Weights of a small sound classifier.
Model: 6.4M parameters, log mel input, norm layernorm, activation gelu, layers 8, width 256.
Rows from block 2, named by matrix and row number. Rows with one number belong to one neuron. Each number is 200 + 30 x the weight over its row's rms, rounded and kept within 0 to 999. All counts start at 0. After the name is the row's rms in percent of the matrix's.
# fc1: MLP up (model.blocks.2.mlp.fc1.weight, 1024x256), inputs 0-85
# fc2: MLP down (model.blocks.2.mlp.fc2.weight, 256x1024, transposed), outputs 0-85
fc1.93,106,157,201,221,224,145,218,192,189,189,225,184,220,221,123,194,251,181,215,200,190,192,234,239,180,242,224,200,177,189,163,200,182,227,185,238,182,207,136,240,194,231,241,189,244,150,161,227,230,228,219,199,215,170,174,208,207,152,226,205,220,259,194,189,214,198,216,223,181,183,214,211,219,221,198,195,199,232,243,195,209,196,160,203,203,188,198
fc2.93,121,212,183,209,204,194,232,136,224,185,235,190,246,168,223,199,194,166,224,220,166,258,224,230,190,206,232,200,158,236,224,198,196,210,206,194,175,176,229,163,229,202,208,194,179,153,203,203,155,177,197,221,207,175,213,199,215,187,207,137,186,223,170,171,248,173,175,195,183,194,220,199,172,241,196,222,183,172,221,213,199,200,162,186,217,221,246
fc1.94,099,184,169,242,199,217,230,166,251,240,236,221,220,176,206,229,150,164,211,231,211,115,198,150,196,206,224,236,231,215,160,232,192,104,188,155,174,235,223,261,265,211,150,194,191,214,194,193,196,186,180,229,235,193,210,241,223,203,194,137,249,213,220,211,198,166,185,169,160,151,230,196,206,217,177,192,214,188,216,178,193,221,175,164,164,175,198
fc2.94,100,186,210,170,202,193,258,221,180,197,195,214,231,207,182,181,210,162,127,196,176,314,179,238,193,248,209,205,198,152,210,171,178,250,216,182,231,173,202,172,158,180,200,255,173,207,237,179,205,260,233,182,138,216,213,222,185,223,160,258,190,199,142,169,251,204,238,175,184,205,192,217,153,211,206,207,211,184,210,182,234,173,267,183,198,220,201
fc1.95,100,200,253,246,262,158,218,177,182,227,200,227,218,225,228,165,240,185,125,199,234,215,179,207,249,184,222,197,193,159,126,146,131,196,175,207,227,162,137,194,190,194,209,227,163,203,237,233,211,274,186,186,202,205,164,157,177,199,173,222,217,220,183,161,227,199,227,160,250,167,165,133,164,159,187,199,268,220,210,226,190,170,212,142,212,161,211
fc2.95,099,231,201,184,180,216,162,224,174,202,225,163,237,233,172,232,279,237,216,197,200,219,206,228,180,226,215,204,161,196,166,176,196,226,180,230,181,166,179,252,150,232,255,172,255,209,170,175,204,219,233,196,172,219,220,184,153,205,224,185,222,180,207,225,172,190,148,254,197,181,202,228,203,219,200,178,239,231,231,185,189,209,192,239,185,180,229
fc1.96,091,204,167,183,211,176,225,255,219,216,195,155,166,187,228,227,188,176,207,211,219,178,246,161,262,196,174,142,198,175,184,226,233,203,202,196,176,207,222,187,240,196,211,217,226,182,201,210,165,239,213,228,276,159,188,177,169,166,229,218,198,185,197,200,220,233,174,199,174,173,215,206,184,235,210,196,242,163,170,170,256,209,210,196,207,210,183
fc2.96,094,206,217,184,194,183,197,228,175,226,223,161,165,208,248,145,135,173,195,251,178,243,190,201,227,202,142,150,155,166,158,252,199,121,182,195,163,189,232,183,268,225,224,238,192,188,187,225,125,173,186,201,118,162,224,155,158,192,171,205,183,161,190,185,200,262,204,188,207,166,201,138,179,229,199,219,178,177,149,211,186,228,214,188,163,189,188
fc1.97,096,194,269,197,174,138,246,186,243,195,182,156,231,191,182,196,180,179,223,165,187,169,259,194,214,237,263,196,176,240,193,187,198,175,246,190,164,225,192,215,199,148,176,148,194,228,205,202,159,216,184,262,243,191,190,180,190,206,219,184,225,191,155,213,184,181,190,179,229,194,248,158,177,198,215,180,198,209,246,208,197,170,150,216,221,257,221
fc2.97,104,188,162,207,238,256,168,261,235,242,211,214,171,141,259,170,162,171,181,188,192,262,175,242,229,212,237,184,213,195,269,220,186,194,178,173,177,167,246,248,185,177,242,158,173,158,214,163,221,188,216,193,152,246,192,195,172,187,142,190,200,234,248,252,185,236,222,245,185,192,143,222,183,214,235,200,169,156,177,221,160,183,214,257,178,198,247
fc1.98,106,241,192,217,178,184,190,214,172,221,210,191,177,213,192,199,229,203,202,172,202,199,217,182,166,224,202,272,197,222,219,190,186,250,159,189,213,177,167,255,247,194,218,191,155,191,154,278,242,192,207,173,198,219,222,232,162,185,215,233,181,215,231,204,194,214,204,213,188,189,211,256,177,248,182,176,168,236,244,166,202,178,189,238,133,194,192
fc2.98,115,188,231,204,170,184,267,197,223,226,203,202,261,180,198,224,160,199,174,224,187,184,197,210,233,201,202,192,218,235,164,222,193,159,218,218,198,236,244,155,170,225,162,197,279,234,240,174,190,268,176,237,189,208,183,119,191,228,224,184,214,165,147,214,219,174,198,174,195,193,237,194,205,179,190,215,261,173,178,226,174,190,172,160,230,186,201
fc1.99,095,185,171,217,220,128,188,211,292,209,218,169,269,218,167,203,225,224,234,241,147,222,217,215,133,233,210,150,186,181,155,209,188,180,191,257,192,197,200,202,221,247,249,221,210,175,218,171,161,193,204,198,268,197,237,205,167,206,223,184,187,199,207,199,182,214,226,210,154,178,196,197,226,226,208,175,228,204,228,179,242,205,176,162,138,201,200
fc2.99,094,217,181,219,199,170,204,162,227,172,191,165,235,212,166,227,245,202,207,210,221,184,251,156,207,157,184,272,206,256,136,233,176,246,146,236,157,263,166,188,208,266,201,197,241,197,151,171,205,162,199,156,185,201,242,214,200,216,253,186,210,200,186,180,171,189,149,168,193,163,249,198,188,217,201,193,213,219,245,184,258,203,186,176,211,179,260
fc1.100,095,199,190,160,204,171,205,208,211,239,193,207,130,164,213,201,204,220,183,192,210,140,219,172,247,177,243,291,223,224,267,222,159,138,176,171,188,256,205,189,215,253,211,173,184,226,150,242,192,217,221,186,183,210,267,205,237,175,177,198,208,189,187,223,198,170,192,168,193,197,200,215,179,196,194,213,257,178,245,177,184,245,181,188,182,202,204
fc2.100,082,216,175,225,216,244,190,228,163,212,180,243,155,225,180,159,187,189,177,178,240,235,215,160,225,211,145,172,200,177,162,165,185,236,179,178,165,142,156,274,169,180,224,223,176,215,187,144,228,187,168,197,213,238,177,225,147,197,186,181,205,199,227,222,191,178,238,261,234,207,179,239,241,175,218,185,174,192,227,192,222,240,222,243,220,210,205
fc1.101,090,212,202,203,291,192,152,204,218,202,177,188,172,234,219,241,201,167,206,183,236,218,196,201,135,237,236,174,184,112,190,148,185,173,225,216,224,153,197,206,190,179,219,276,201,163,255,219,194,233,183,218,179,169,195,215,153,151,197,192,195,162,180,185,154,209,149,173,194,151,147,193,190,193,152,191,219,224,219,180,255,226,205,220,164,237,202
fc2.101,083,217,228,178,167,286,231,204,156,156,246,185,227,205,165,173,237,234,176,202,221,203,208,217,187,195,180,185,211,244,175,200,210,257,216,219,177,194,164,176,266,239,205,173,179,211,209,188,196,196,163,164,169,203,186,196,128,197,191,223,208,201,205,241,180,217,186,218,220,169,211,250,198,222,202,234,247,226,174,162,249,202,167,150,200,185,186
fc1.102,105,197,221,206,197,172,192,222,151,210,202,119,224,224,188,154,237,193,160,208,193,222,227,213,180,239,183,181,199,190,167,212,237,193,187,228,265,210,151,275,160,193,217,224,251,181,183,201,243,209,204,175,167,250,218,225,185,217,178,246,195,230,202,187,219,229,196,157,145,200,215,197,186,219,174,183,228,209,199,158,226,169,122,210,222,202,165
fc2.102,107,218,169,153,241,189,177,181,214,262,173,246,200,203,237,214,207,234,217,175,219,256,166,179,199,202,212,195,164,191,206,191,191,186,217,211,241,245,235,160,137,184,188,192,160,191,195,262,162,224,206,226,227,176,207,183,220,201,180,261,200,186,150,186,224,235,158,229,214,209,131,188,225,176,196,181,203,242,222,231,251,200,249,240,195,210,177
fc1.103,102,169,210,258,219,186,224,163,186,224,219,256,216,209,189,212,219,177,156,217,159,149,228,179,218,162,145,224,201,203,109,213,201,165,181,225,179,188,172,212,201,197,217,247,168,234,194,215,224,203,153,237,170,203,234,190,197,192,187,175,270,238,158,205,196,169,165,159,179,206,234,196,190,224,143,158,249,221,226,171,221,174,149,165,220,196,207
fc2.103,091,251,200,192,223,208,145,166,208,160,178,241,152,234,228,288,216,188,151,207,251,267,217,148,165,175,207,256,197,195,178,245,183,175,227,192,211,210,219,233,163,201,224,218,175,209,177,172,202,190,152,197,213,209,202,214,182,203,189,175,202,182,215,190,185,134,201,221,204,206,154,219,183,161,170,211,222,252,228,264,242,154,237,203,242,215,200
fc1.104,100,200,221,162,185,212,205,201,173,243,155,180,211,198,190,134,213,195,208,152,170,213,209,206,159,225,214,182,198,224,213,229,172,219,225,201,205,202,155,238,180,206,216,197,142,148,118,253,223,231,184,221,180,191,190,210,184,169,212,238,179,181,201,204,178,211,248,220,133,174,212,216,181,218,154,238,184,193,230,176,246,161,186,233,182,195,242
fc2.104,090,182,173,222,189,163,206,161,224,217,194,181,219,160,183,168,191,192,205,196,192,189,218,169,205,169,186,140,264,194,195,241,192,212,242,207,139,227,231,224,173,206,196,182,217,213,200,201,233,208,145,247,154,208,246,153,130,211,232,221,196,162,186,171,178,232,166,232,223,194,207,175,230,202,198,217,186,181,160,204,130,190,170,208,239,205,232
fc1.105,100,191,217,219,253,185,212,245,234,191,208,189,158,209,161,170,224,208,223,190,123,134,220,160,175,210,175,184,199,164,189,227,208,244,208,183,176,199,216,216,202,222,184,192,198,182,203,286,196,200,268,245,169,203,263,170,244,173,201,226,240,196,203,200,189,258,204,207,208,204,238,212,191,230,230,229,186,259,183,189,237,159,186,193,207,199,195
fc2.105,100,192,130,237,155,172,186,165,155,223,164,216,223,210,216,171,237,184,172,178,221,196,207,205,189,173,178,161,169,207,195,215,213,248,184,206,155,201,226,199,180,151,195,214,245,243,246,223,188,230,141,149,200,251,250,105,205,197,184,197,191,181,207,135,151,226,236,198,182,211,207,223,223,159,215,184,157,155,170,222,197,213,246,224,205,238,242
fc1.106,099,195,133,170,209,181,189,230,256,194,226,156,177,237,196,241,204,190,175,200,226,176,254,201,189,171,143,157,208,219,194,181,212,261,181,206,150,234,193,175,192,254,225,174,185,245,263,204,184,198,213,235,246,225,245,229,208,153,222,249,185,171,192,239,212,229,218,206,210,190,201,217,208,173,209,153,221,224,190,169,289,203,216,211,215,220,187
fc2.106,101,230,201,218,206,172,200,224,181,183,280,207,200,178,230,169,177,183,179,200,236,174,183,189,251,224,197,192,143,140,234,194,172,147,199,208,242,185,160,192,159,189,179,231,177,254,194,205,199,182,175,164,126,188,234,166,177,206,192,176,202,230,211,159,183,229,193,177,242,173,213,206,175,237,219,221,197,214,116,234,170,205,207,193,220,219,252
fc1.107,103,270,222,233,285,187,176,233,229,207,208,201,170,259,189,213,208,147,203,227,178,157,241,167,217,214,217,204,256,190,201,117,238,209,176,189,141,187,200,216,195,199,177,159,229,229,185,232,202,238,174,244,238,205,219,215,220,185,152,200,241,168,198,158,210,195,202,189,186,214,151,164,192,233,183,221,235,190,175,146,183,188,183,173,185,195,176
fc2.107,106,214,145,200,177,213,192,183,214,188,166,164,250,220,242,292,183,148,241,189,193,177,207,186,211,186,175,200,210,204,222,193,221,208,166,185,151,242,212,200,213,190,229,224,208,173,186,213,222,174,191,256,242,212,201,238,220,190,228,207,209,190,236,194,268,218,216,248,151,236,204,268,201,178,211,195,172,224,244,207,174,238,209,189,211,217,206
fc1.108,093,248,272,165,213,80,172,246,177,231,221,186,171,252,173,205,198,207,238,207,212,203,234,221,198,172,184,206,235,178,194,194,178,162,212,247,201,205,157,204,142,199,174,194,249,216,187,230,214,212,154,210,183,173,256,167,166,207,218,234,190,181,142,203,147,183,192,143,185,154,175,197,217,189,147,212,162,243,186,239,225,175,131,185,208,209,176
fc2.108,096,154,163,195,206,251,209,199,251,243,245,246,261,221,193,207,209,186,179,223,209,255,186,231,162,195,216,189,214,270,168,188,231,233,169,217,179,195,231,183,164,163,216,179,168,141,240,165,216,193,217,203,224,208,177,161,205,217,213,198,183,231,209,229,208,237,170,276,189,126,192,194,254,222,210,161,192,201,224,222,258,191,217,205,192,212,172
fc1.109,104,234,188,238,279,131,176,239,203,215,178,213,219,218,209,169,196,180,231,189,202,208,228,221,216,250,208,130,189,179,192,158,184,179,209,204,177,204,173,166,209,240,216,146,203,178,279,232,122,238,234,196,246,213,193,162,248,154,158,244,178,195,165,213,169,224,244,202,171,207,155,190,256,177,210,209,206,209,211,231,227,190,174,193,162,196,163
fc2.109,103,169,221,167,184,200,180,119,200,186,176,247,164,214,203,213,235,174,192,246,197,222,190,153,181,171,160,242,238,196,184,215,196,204,147,196,187,188,206,214,278,207,179,202,213,208,155,181,212,189,175,166,210,189,158,210,188,182,205,169,205,219,226,144,204,140,133,194,193,163,198,210,170,180,203,215,210,163,216,194,218,196,224,179,238,172,208
fc1.110,099,271,216,238,213,170,234,225,227,197,177,174,185,185,220,191,180,231,240,264,243,191,215,238,214,230,169,148,216,184,178,197,173,188,218,210,246,212,161,218,196,237,174,167,210,164,208,237,156,188,189,181,235,191,129,202,186,229,165,185,221,192,215,222,206,184,183,186,228,207,213,137,157,217,149,204,253,249,228,189,191,178,188,187,198,163,190
fc2.110,105,197,154,215,159,239,174,211,157,215,179,234,209,206,209,181,227,188,178,210,209,203,178,192,180,178,220,184,217,211,176,191,186,237,132,178,145,219,186,236,188,217,212,220,183,191,191,198,287,244,227,132,175,226,193,226,202,192,196,174,213,206,289,191,171,185,255,258,240,214,174,226,229,198,214,168,156,185,153,126,159,230,211,200,198,214,198
fc1.111,103,169,168,169,236,168,180,228,194,244,187,191,195,201,188,158,237,201,188,210,178,185,227,193,171,192,162,216,186,187,168,247,189,181,155,191,221,213,194,215,196,237,254,171,163,172,118,259,225,191,202,187,205,211,260,193,174,161,198,175,190,189,232,202,206,184,190,224,147,168,170,196,202,203,143,162,196,230,205,161,276,277,161,226,166,192,162
fc2.111,094,191,229,194,256,169,155,198,229,184,184,239,151,238,192,174,199,204,207,236,169,224,196,144,197,220,195,180,213,172,181,176,190,157,171,192,205,224,236,220,178,225,217,170,218,142,245,236,178,245,174,253,272,219,219,146,235,185,188,185,203,231,178,186,172,169,187,211,212,225,190,195,219,207,198,232,197,186,200,169,188,185,214,218,184,217,204
fc1.112,103,179,246,178,167,142,207,204,259,250,170,192,185,205,168,184,253,174,245,175,161,193,244,173,180,178,192,181,221,252,167,262,174,207,207,256,151,239,205,196,201,177,230,162,186,195,203,211,157,225,170,227,254,258,208,141,166,165,175,166,217,217,180,164,188,177,202,198,180,166,209,211,141,225,174,167,230,208,243,204,212,196,146,236,204,211,176
fc2.112,099,183,209,191,152,228,210,146,208,202,227,164,232,139,217,163,182,215,183,203,226,173,221,248,241,201,220,173,195,192,199,186,189,168,254,177,144,193,236,216,238,209,174,197,203,223,219,196,201,225,163,239,194,206,194,204,195,202,212,195,187,231,183,162,197,175,182,158,217,233,240,185,208,186,196,213,213,183,179,220,196,276,176,158,306,241,257
fc1.113,113,195,212,196,205,198,193,192,230,249,194,203,217,268,175,171,242,224,189,170,227,179,214,168,177,183,218,189,258,209,96,234,205,197,205,278,190,199,139,205,188,258,228,262,219,143,178,174,192,213,219,193,230,186,210,164,91,215,248,188,234,165,212,185,150,207,176,164,219,153,189,228,200,169,208,202,173,188,233,181,293,252,156,190,181,177,170
fc2.113,117,244,207,185,179,210,228,215,162,145,196,231,190,168,242,235,217,170,239,181,198,185,201,133,209,189,202,214,179,210,217,242,206,214,200,186,216,241,176,185,186,204,179,186,198,175,146,238,205,263,170,217,183,183,189,153,176,195,165,269,201,210,197,216,244,227,203,225,215,172,230,219,181,222,191,265,190,180,204,193,167,127,200,258,224,196,224
fc1.114,103,250,243,225,230,188,191,179,197,222,158,250,202,182,202,204,169,165,177,162,228,154,200,145,215,246,164,196,272,227,194,216,184,244,220,154,158,197,194,231,216,217,175,193,164,216,202,186,188,221,186,216,227,221,230,213,166,205,182,183,222,201,206,246,208,190,224,121,196,217,225,230,133,227,186,254,244,191,237,184,183,230,185,190,148,178,245
fc2.114,113,184,139,202,162,179,156,159,238,182,207,158,194,209,212,271,174,207,196,197,142,234,212,261,213,190,210,256,197,165,233,182,185,199,223,173,242,162,242,133,237,124,203,250,212,204,185,227,164,191,214,168,178,202,195,239,250,171,158,186,216,241,162,178,165,155,121,210,162,255,189,181,189,226,206,178,165,163,196,185,208,215,213,190,219,212,165
fc1.115,113,174,178,189,242,191,164,199,276,216,144,206,201,253,182,192,258,258,200,189,204,168,267,203,162,251,234,209,270,236,220,188,240,195,217,229,142,225,226,196,221,241,255,165,180,219,240,196,174,232,159,204,208,163,170,220,213,173,222,221,193,149,152,177,183,212,186,166,200,188,171,171,152,202,181,181,220,152,208,202,242,218,213,159,174,169,183
fc2.115,126,204,155,237,188,195,207,196,216,133,257,196,231,182,187,228,253,205,180,254,186,230,206,254,193,179,184,226,212,228,240,175,197,241,131,203,245,225,233,161,198,198,213,226,215,193,189,253,195,195,197,163,194,243,189,193,241,195,231,177,213,253,218,176,147,196,188,166,167,205,229,187,182,229,208,145,196,199,169,181,195,179,169,174,246,188,212
fc1.116,102,225,177,258,262,161,255,203,225,183,167,171,224,172,189,210,209,204,198,190,195,168,239,181,195,207,212,207,205,186,130,211,227,193,219,199,184,184,207,172,193,216,235,248,183,173,201,218,217,241,233,234,177,139,162,218,177,182,255,161,250,191,174,241,211,242,223,207,167,152,201,175,233,202,234,179,209,189,244,210,217,263,148,119,174,211,200
fc2.116,104,229,226,166,184,146,226,152,183,148,194,154,167,171,179,209,200,186,158,206,253,137,208,200,251,226,242,239,209,201,259,191,213,192,210,196,231,257,251,226,193,164,186,201,251,244,179,241,171,248,195,217,184,230,228,193,183,239,165,204,184,207,204,178,166,145,188,137,236,266,221,217,160,210,188,192,233,224,210,173,180,201,164,238,268,230,239
fc1.117,099,217,169,172,210,195,175,229,163,236,165,246,210,250,217,184,277,189,174,196,234,220,193,159,235,216,200,192,181,204,174,215,178,207,147,210,191,188,138,134,181,203,167,234,159,191,127,227,204,227,173,182,215,200,235,155,162,211,212,261,216,242,242,173,249,212,175,163,197,152,209,223,183,185,202,227,276,236,201,194,227,217,173,206,170,176,178
fc2.117,095,192,204,193,166,172,199,205,223,167,250,209,175,197,199,226,138,216,217,166,219,197,196,191,182,205,205,228,236,211,167,221,203,241,189,190,134,162,180,179,206,180,161,207,182,216,196,206,190,196,209,236,224,216,167,183,184,185,182,217,202,213,268,250,197,252,165,237,165,230,225,202,246,204,223,227,181,198,178,188,187,195,187,207,240,230,237
fc1.118,096,193,205,168,252,120,203,203,222,208,203,231,186,165,204,205,238,239,194,174,191,204,232,207,170,209,167,167,194,175,155,209,167,246,174,224,180,204,193,186,149,160,222,247,211,199,210,255,171,270,180,189,234,226,229,190,181,217,230,242,218,241,101,177,185,190,181,199,198,170,174,255,245,186,186,178,202,250,198,210,252,185,153,227,198,213,158
fc2.118,092,207,215,191,183,186,177,188,189,221,260,215,200,128,208,164,241,235,201,188,161,301,167,210,174,234,223,178,189,232,210,221,207,235,214,189,201,181,195,210,136,190,152,216,166,149,193,180,193,245,247,191,227,187,237,169,199,202,163,199,192,198,184,213,172,243,192,243,201,187,199,150,205,211,210,213,152,185,210,199,224,184,200,198,198,203,252
fc1.119,101,217,242,187,234,194,176,198,206,235,143,202,146,222,194,173,274,196,202,210,185,156,242,180,234,179,188,212,208,206,174,231,190,260,232,246,152,191,177,193,240,200,236,193,153,192,179,224,206,228,147,202,190,216,246,217,192,164,166,254,187,184,189,157,200,187,245,187,199,209,194,232,216,198,182,249,261,214,234,195,209,199,170,209,229,195,170
fc2.119,098,235,191,226,229,172,199,167,212,178,218,197,183,256,224,226,225,162,195,224,223,178,189,128,202,200,213,217,197,182,222,195,201,146,203,174,168,220,185,240,173,237,197,234,217,247,236,197,228,132,234,227,169,242,248,251,139,214,213,170,194,168,257,173,185,212,166,209,210,249,155,200,209,224,207,217,208,233,168,178,156,212,255,187,219,214,219
fc1.120,103,186,195,241,261,212,159,197,202,231,191,189,162,239,195,206,211,209,169,162,199,209,213,192,180,197,220,223,168,196,215,134,164,238,135,169,220,159,163,243,266,179,203,221,151,144,190,240,216,206,152,211,185,213,191,234,204,178,177,241,194,213,208,208,182,226,214,236,177,237,170,215,177,194,166,185,201,213,183,154,196,173,199,225,141,203,183
fc2.120,105,179,222,205,138,220,300,155,189,183,218,201,281,202,148,193,213,180,192,219,204,169,209,186,193,218,217,232,214,253,170,254,197,160,243,210,154,209,219,208,203,212,160,181,198,250,216,138,132,198,209,183,181,206,184,155,182,214,233,153,206,180,175,223,203,167,201,189,206,180,285,182,207,192,219,222,278,183,201,213,198,224,171,150,236,210,232
fc1.121,107,208,196,208,201,167,157,194,152,234,159,224,202,249,157,169,221,177,165,236,229,232,152,162,230,261,190,161,191,201,153,175,174,185,169,212,206,184,162,222,215,172,269,222,193,227,242,218,172,239,245,161,211,189,227,187,220,224,203,181,192,202,181,189,224,161,191,155,194,203,222,173,204,218,228,201,256,167,214,194,217,198,182,181,168,177,206
fc2.121,119,152,235,167,199,246,226,155,216,193,247,221,228,120,193,213,191,226,167,220,226,185,161,202,166,254,232,231,164,252,228,232,212,193,246,207,218,199,189,227,226,186,183,178,162,266,173,172,137,215,231,179,168,161,213,183,193,223,206,135,200,200,166,210,222,194,140,200,232,183,236,152,187,171,195,259,229,289,185,232,216,184,211,192,221,143,205
fc1.122,096,204,179,231,239,206,221,194,172,170,227,222,173,196,197,198,198,198,174,244,173,166,202,169,233,206,204,184,194,184,151,203,143,181,197,214,204,240,140,164,232,226,173,232,174,205,155,222,201,223,168,196,242,190,187,155,232,165,218,194,248,202,239,172,181,211,183,187,122,171,206,152,224,205,180,256,231,191,223,177,174,214,219,158,188,131,194
fc2.122,093,205,203,201,267,273,167,168,228,184,185,173,154,211,188,214,249,184,232,182,222,250,217,214,200,175,174,242,228,211,205,234,193,234,210,205,197,249,168,209,190,238,247,179,227,259,162,195,209,199,166,147,177,240,205,219,145,185,188,190,210,187,219,182,183,218,198,229,215,156,160,201,166,187,190,183,163,221,197,191,193,182,164,224,197,168,164
fc1.123,116,162,197,268,184,181,208,237,157,244,200,247,247,199,194,266,208,140,184,227,202,182,153,179,203,177,166,180,149,210,182,194,140,123,139,202,221,213,154,164,219,189,187,219,192,251,194,230,219,173,241,197,197,214,191,167,225,211,152,197,200,219,217,211,220,197,177,172,151,203,218,209,164,166,194,243,251,237,231,209,214,166,167,194,206,168,198
fc2.123,127,191,195,185,181,198,186,151,220,175,255,168,207,185,194,199,196,186,214,233,160,174,211,214,223,151,257,249,193,209,216,183,225,204,198,184,263,231,210,172,219,205,243,140,221,206,197,199,185,210,188,179,138,184,206,195,263,204,201,131,198,232,204,158,146,196,156,212,253,156,210,198,211,173,222,180,184,176,210,190,179,174,216,231,225,180,209
fc1.124,092,182,211,199,128,203,235,179,168,189,202,231,190,193,213,221,271,184,200,171,219,202,181,179,201,182,209,220,172,236,189,252,180,230,156,236,213,252,178,164,184,195,213,233,185,208,195,224,144,148,225,153,238,210,249,185,198,207,208,184,189,187,196,217,202,229,279,173,221,195,265,245,194,194,198,201,217,271,257,169,205,225,143,237,165,207,247
fc2.124,092,177,197,171,158,219,170,197,234,129,175,198,247,184,180,226,196,243,210,195,164,191,185,247,159,197,215,217,253,287,220,258,213,196,240,217,214,190,206,200,210,215,215,191,215,218,210,190,200,149,147,188,258,213,160,244,194,211,216,184,197,160,241,221,180,197,247,194,195,241,202,188,240,178,194,181,158,188,197,209,143,167,172,249,183,204,114
fc1.125,103,216,199,206,274,189,192,220,205,217,164,205,229,209,236,201,182,215,215,275,203,197,183,186,199,215,269,214,224,178,191,198,180,175,147,227,265,238,184,170,196,228,229,203,268,183,226,270,159,204,166,219,186,184,183,142,200,189,217,217,254,194,188,176,244,166,179,164,208,201,161,179,190,187,149,179,229,257,204,183,191,131,185,200,201,150,151
fc2.125,086,151,187,197,144,206,235,146,192,231,220,204,236,183,196,256,254,190,234,184,219,193,165,163,217,180,191,203,189,235,214,207,199,212,178,180,203,199,145,182,220,136,202,236,162,234,158,205,186,164,266,160,110,218,230,214,204,212,185,197,196,214,216,225,213,252,177,189,212,214,252,212,198,208,227,181,184,201,220,200,189,199,207,192,232,169,224
fc1.126,108,197,198,271,191,185,239,154,199,209,239,171,228,185,209,186,194,205,190,205,214,209,228,190,143,199,207,138,141,204,95,161,189,231,155,189,200,221,180,229,232,179,196,207,235,215,260,261,145,212,214,201,196,209,125,183,184,191,165,207,187,232,153,255,212,165,211,176,195,159,246,199,167,164,224,210,227,173,268,186,217,233,167,197,188,151,216
fc2.126,116,220,176,201,190,176,229,240,211,192,215,185,200,201,212,189,179,204,179,252,172,218,195,246,184,218,190,202,173,175,173,183,227,196,183,194,219,225,244,145,180,208,192,143,260,218,233,217,187,194,209,220,245,195,207,127,231,185,211,254,200,204,137,179,218,242,172,197,194,197,162,217,226,188,206,241,244,184,220,210,177,212,224,189,259,172,186
fc1.127,100,200,193,187,259,184,200,261,186,201,217,161,214,245,160,189,220,194,238,232,222,194,213,214,190,221,145,184,220,217,128,232,190,173,170,252,191,173,161,234,203,258,191,163,228,185,143,253,156,253,196,185,206,153,179,177,207,156,253,235,183,214,225,216,212,222,206,205,195,118,176,224,246,221,208,190,232,202,208,215,253,199,134,217,209,204,158
fc2.127,085,216,185,200,202,149,200,197,152,222,201,225,188,164,224,252,205,141,173,217,159,255,212,214,210,221,253,197,205,122,214,195,195,199,193,190,155,151,192,271,205,151,153,216,204,232,140,203,222,290,219,191,267,183,263,240,249,197,189,176,200,231,226,217,185,195,160,204,127,227,194,159,170,221,203,202,210,214,249,185,166,182,196,176,180,207,218
fc1.128,094,172,209,238,186,115,202,256,157,181,239,196,176,202,210,179,214,161,253,173,189,191,184,212,184,191,246,145,226,190,214,200,138,200,172,162,163,221,199,201,189,201,216,206,168,194,236,233,217,253,207,193,197,145,171,219,231,206,164,205,277,200,209,177,239,186,179,181,200,183,186,174,201,202,199,215,176,187,179,156,200,156,173,172,179,252,189
fc2.128,106,161,216,203,180,196,179,248,149,220,182,208,187,221,197,239,245,162,220,195,202,161,229,201,206,245,213,167,151,243,218,156,198,183,157,222,235,203,180,201,261,227,236,184,184,137,148,265,235,196,221,212,218,189,156,183,249,187,183,235,191,261,218,168,259,220,225,217,181,191,220,172,171,246,200,250,208,209,200,208,188,170,142,219,182,171,150
fc1.129,109,216,165,184,179,196,207,234,232,171,233,205,170,246,137,267,257,190,187,244,223,203,251,161,161,207,152,215,236,226,103,224,182,225,135,233,188,198,206,182,215,245,187,246,210,241,208,260,179,205,180,226,243,210,201,204,165,209,236,175,229,199,198,162,183,200,214,182,216,198,213,247,185,233,168,108,242,264,188,181,206,207,129,141,151,188,124
fc2.129,112,188,241,206,173,214,214,219,148,217,169,189,206,181,230,160,182,267,214,204,212,217,193,239,204,258,220,158,173,197,221,151,191,166,266,203,267,158,188,190,170,198,142,214,207,241,226,210,174,234,215,178,157,193,166,184,193,208,203,253,182,201,164,175,232,165,226,228,211,174,185,159,153,188,194,212,170,220,155,209,200,195,242,246,190,182,163
fc1.130,096,199,177,212,229,179,150,187,214,208,201,237,169,312,133,213,258,234,229,198,177,185,208,159,146,222,192,236,233,204,203,225,193,244,198,213,159,204,198,178,255,235,211,180,178,192,205,188,196,193,163,212,234,224,257,196,232,211,212,252,202,149,199,156,146,253,198,187,193,158,215,157,199,186,230,198,204,215,224,175,224,232,201,170,155,141,185
fc2.130,102,144,205,200,173,197,204,229,174,190,243,206,231,206,205,220,205,197,214,214,214,217,212,259,209,167,118,194,183,194,159,160,164,237,122,196,192,197,201,159,201,204,189,197,238,222,222,255,149,204,222,223,171,222,208,170,263,191,189,239,196,268,207,192,186,241,179,165,180,212,253,227,201,235,212,186,212,204,166,197,159,185,192,205,255,216,235
fc1.131,105,238,215,221,201,189,241,192,198,246,212,139,214,194,209,198,166,168,243,174,198,175,277,233,192,230,226,216,202,200,187,143,219,215,235,255,214,209,118,217,203,202,223,227,199,141,182,209,205,208,214,167,159,182,177,214,188,208,169,233,209,214,136,200,212,256,175,227,234,178,191,225,186,194,217,235,161,256,251,230,239,201,171,158,230,179,226
fc2.131,117,211,154,208,218,178,172,206,201,168,202,183,221,198,158,157,194,182,153,208,229,202,211,211,210,227,186,155,208,200,233,223,197,184,196,223,215,249,164,220,172,267,193,137,194,179,210,159,227,194,228,133,221,235,250,207,172,227,199,163,195,197,260,238,252,181,205,200,226,237,191,147,225,186,215,225,209,222,143,167,124,202,180,251,155,175,215
fc1.132,104,156,229,206,217,214,157,201,213,191,212,215,228,197,168,199,270,246,220,197,124,159,143,202,211,199,147,163,191,215,157,210,149,205,210,200,187,161,161,177,211,238,215,232,178,196,217,205,152,227,178,227,280,186,231,175,211,232,189,171,223,241,201,181,204,190,245,206,227,162,195,197,224,184,219,186,217,191,206,187,191,221,196,179,132,160,196
fc2.132,114,174,163,190,207,242,243,211,196,202,181,217,173,220,256,210,138,206,179,193,279,193,212,239,176,202,183,181,183,200,219,234,188,210,229,186,177,232,202,189,173,153,169,192,192,205,242,202,222,161,200,210,187,199,165,209,204,189,184,258,204,170,196,220,243,199,223,236,230,216,183,245,212,194,186,248,145,250,203,182,239,233,247,217,241,230,165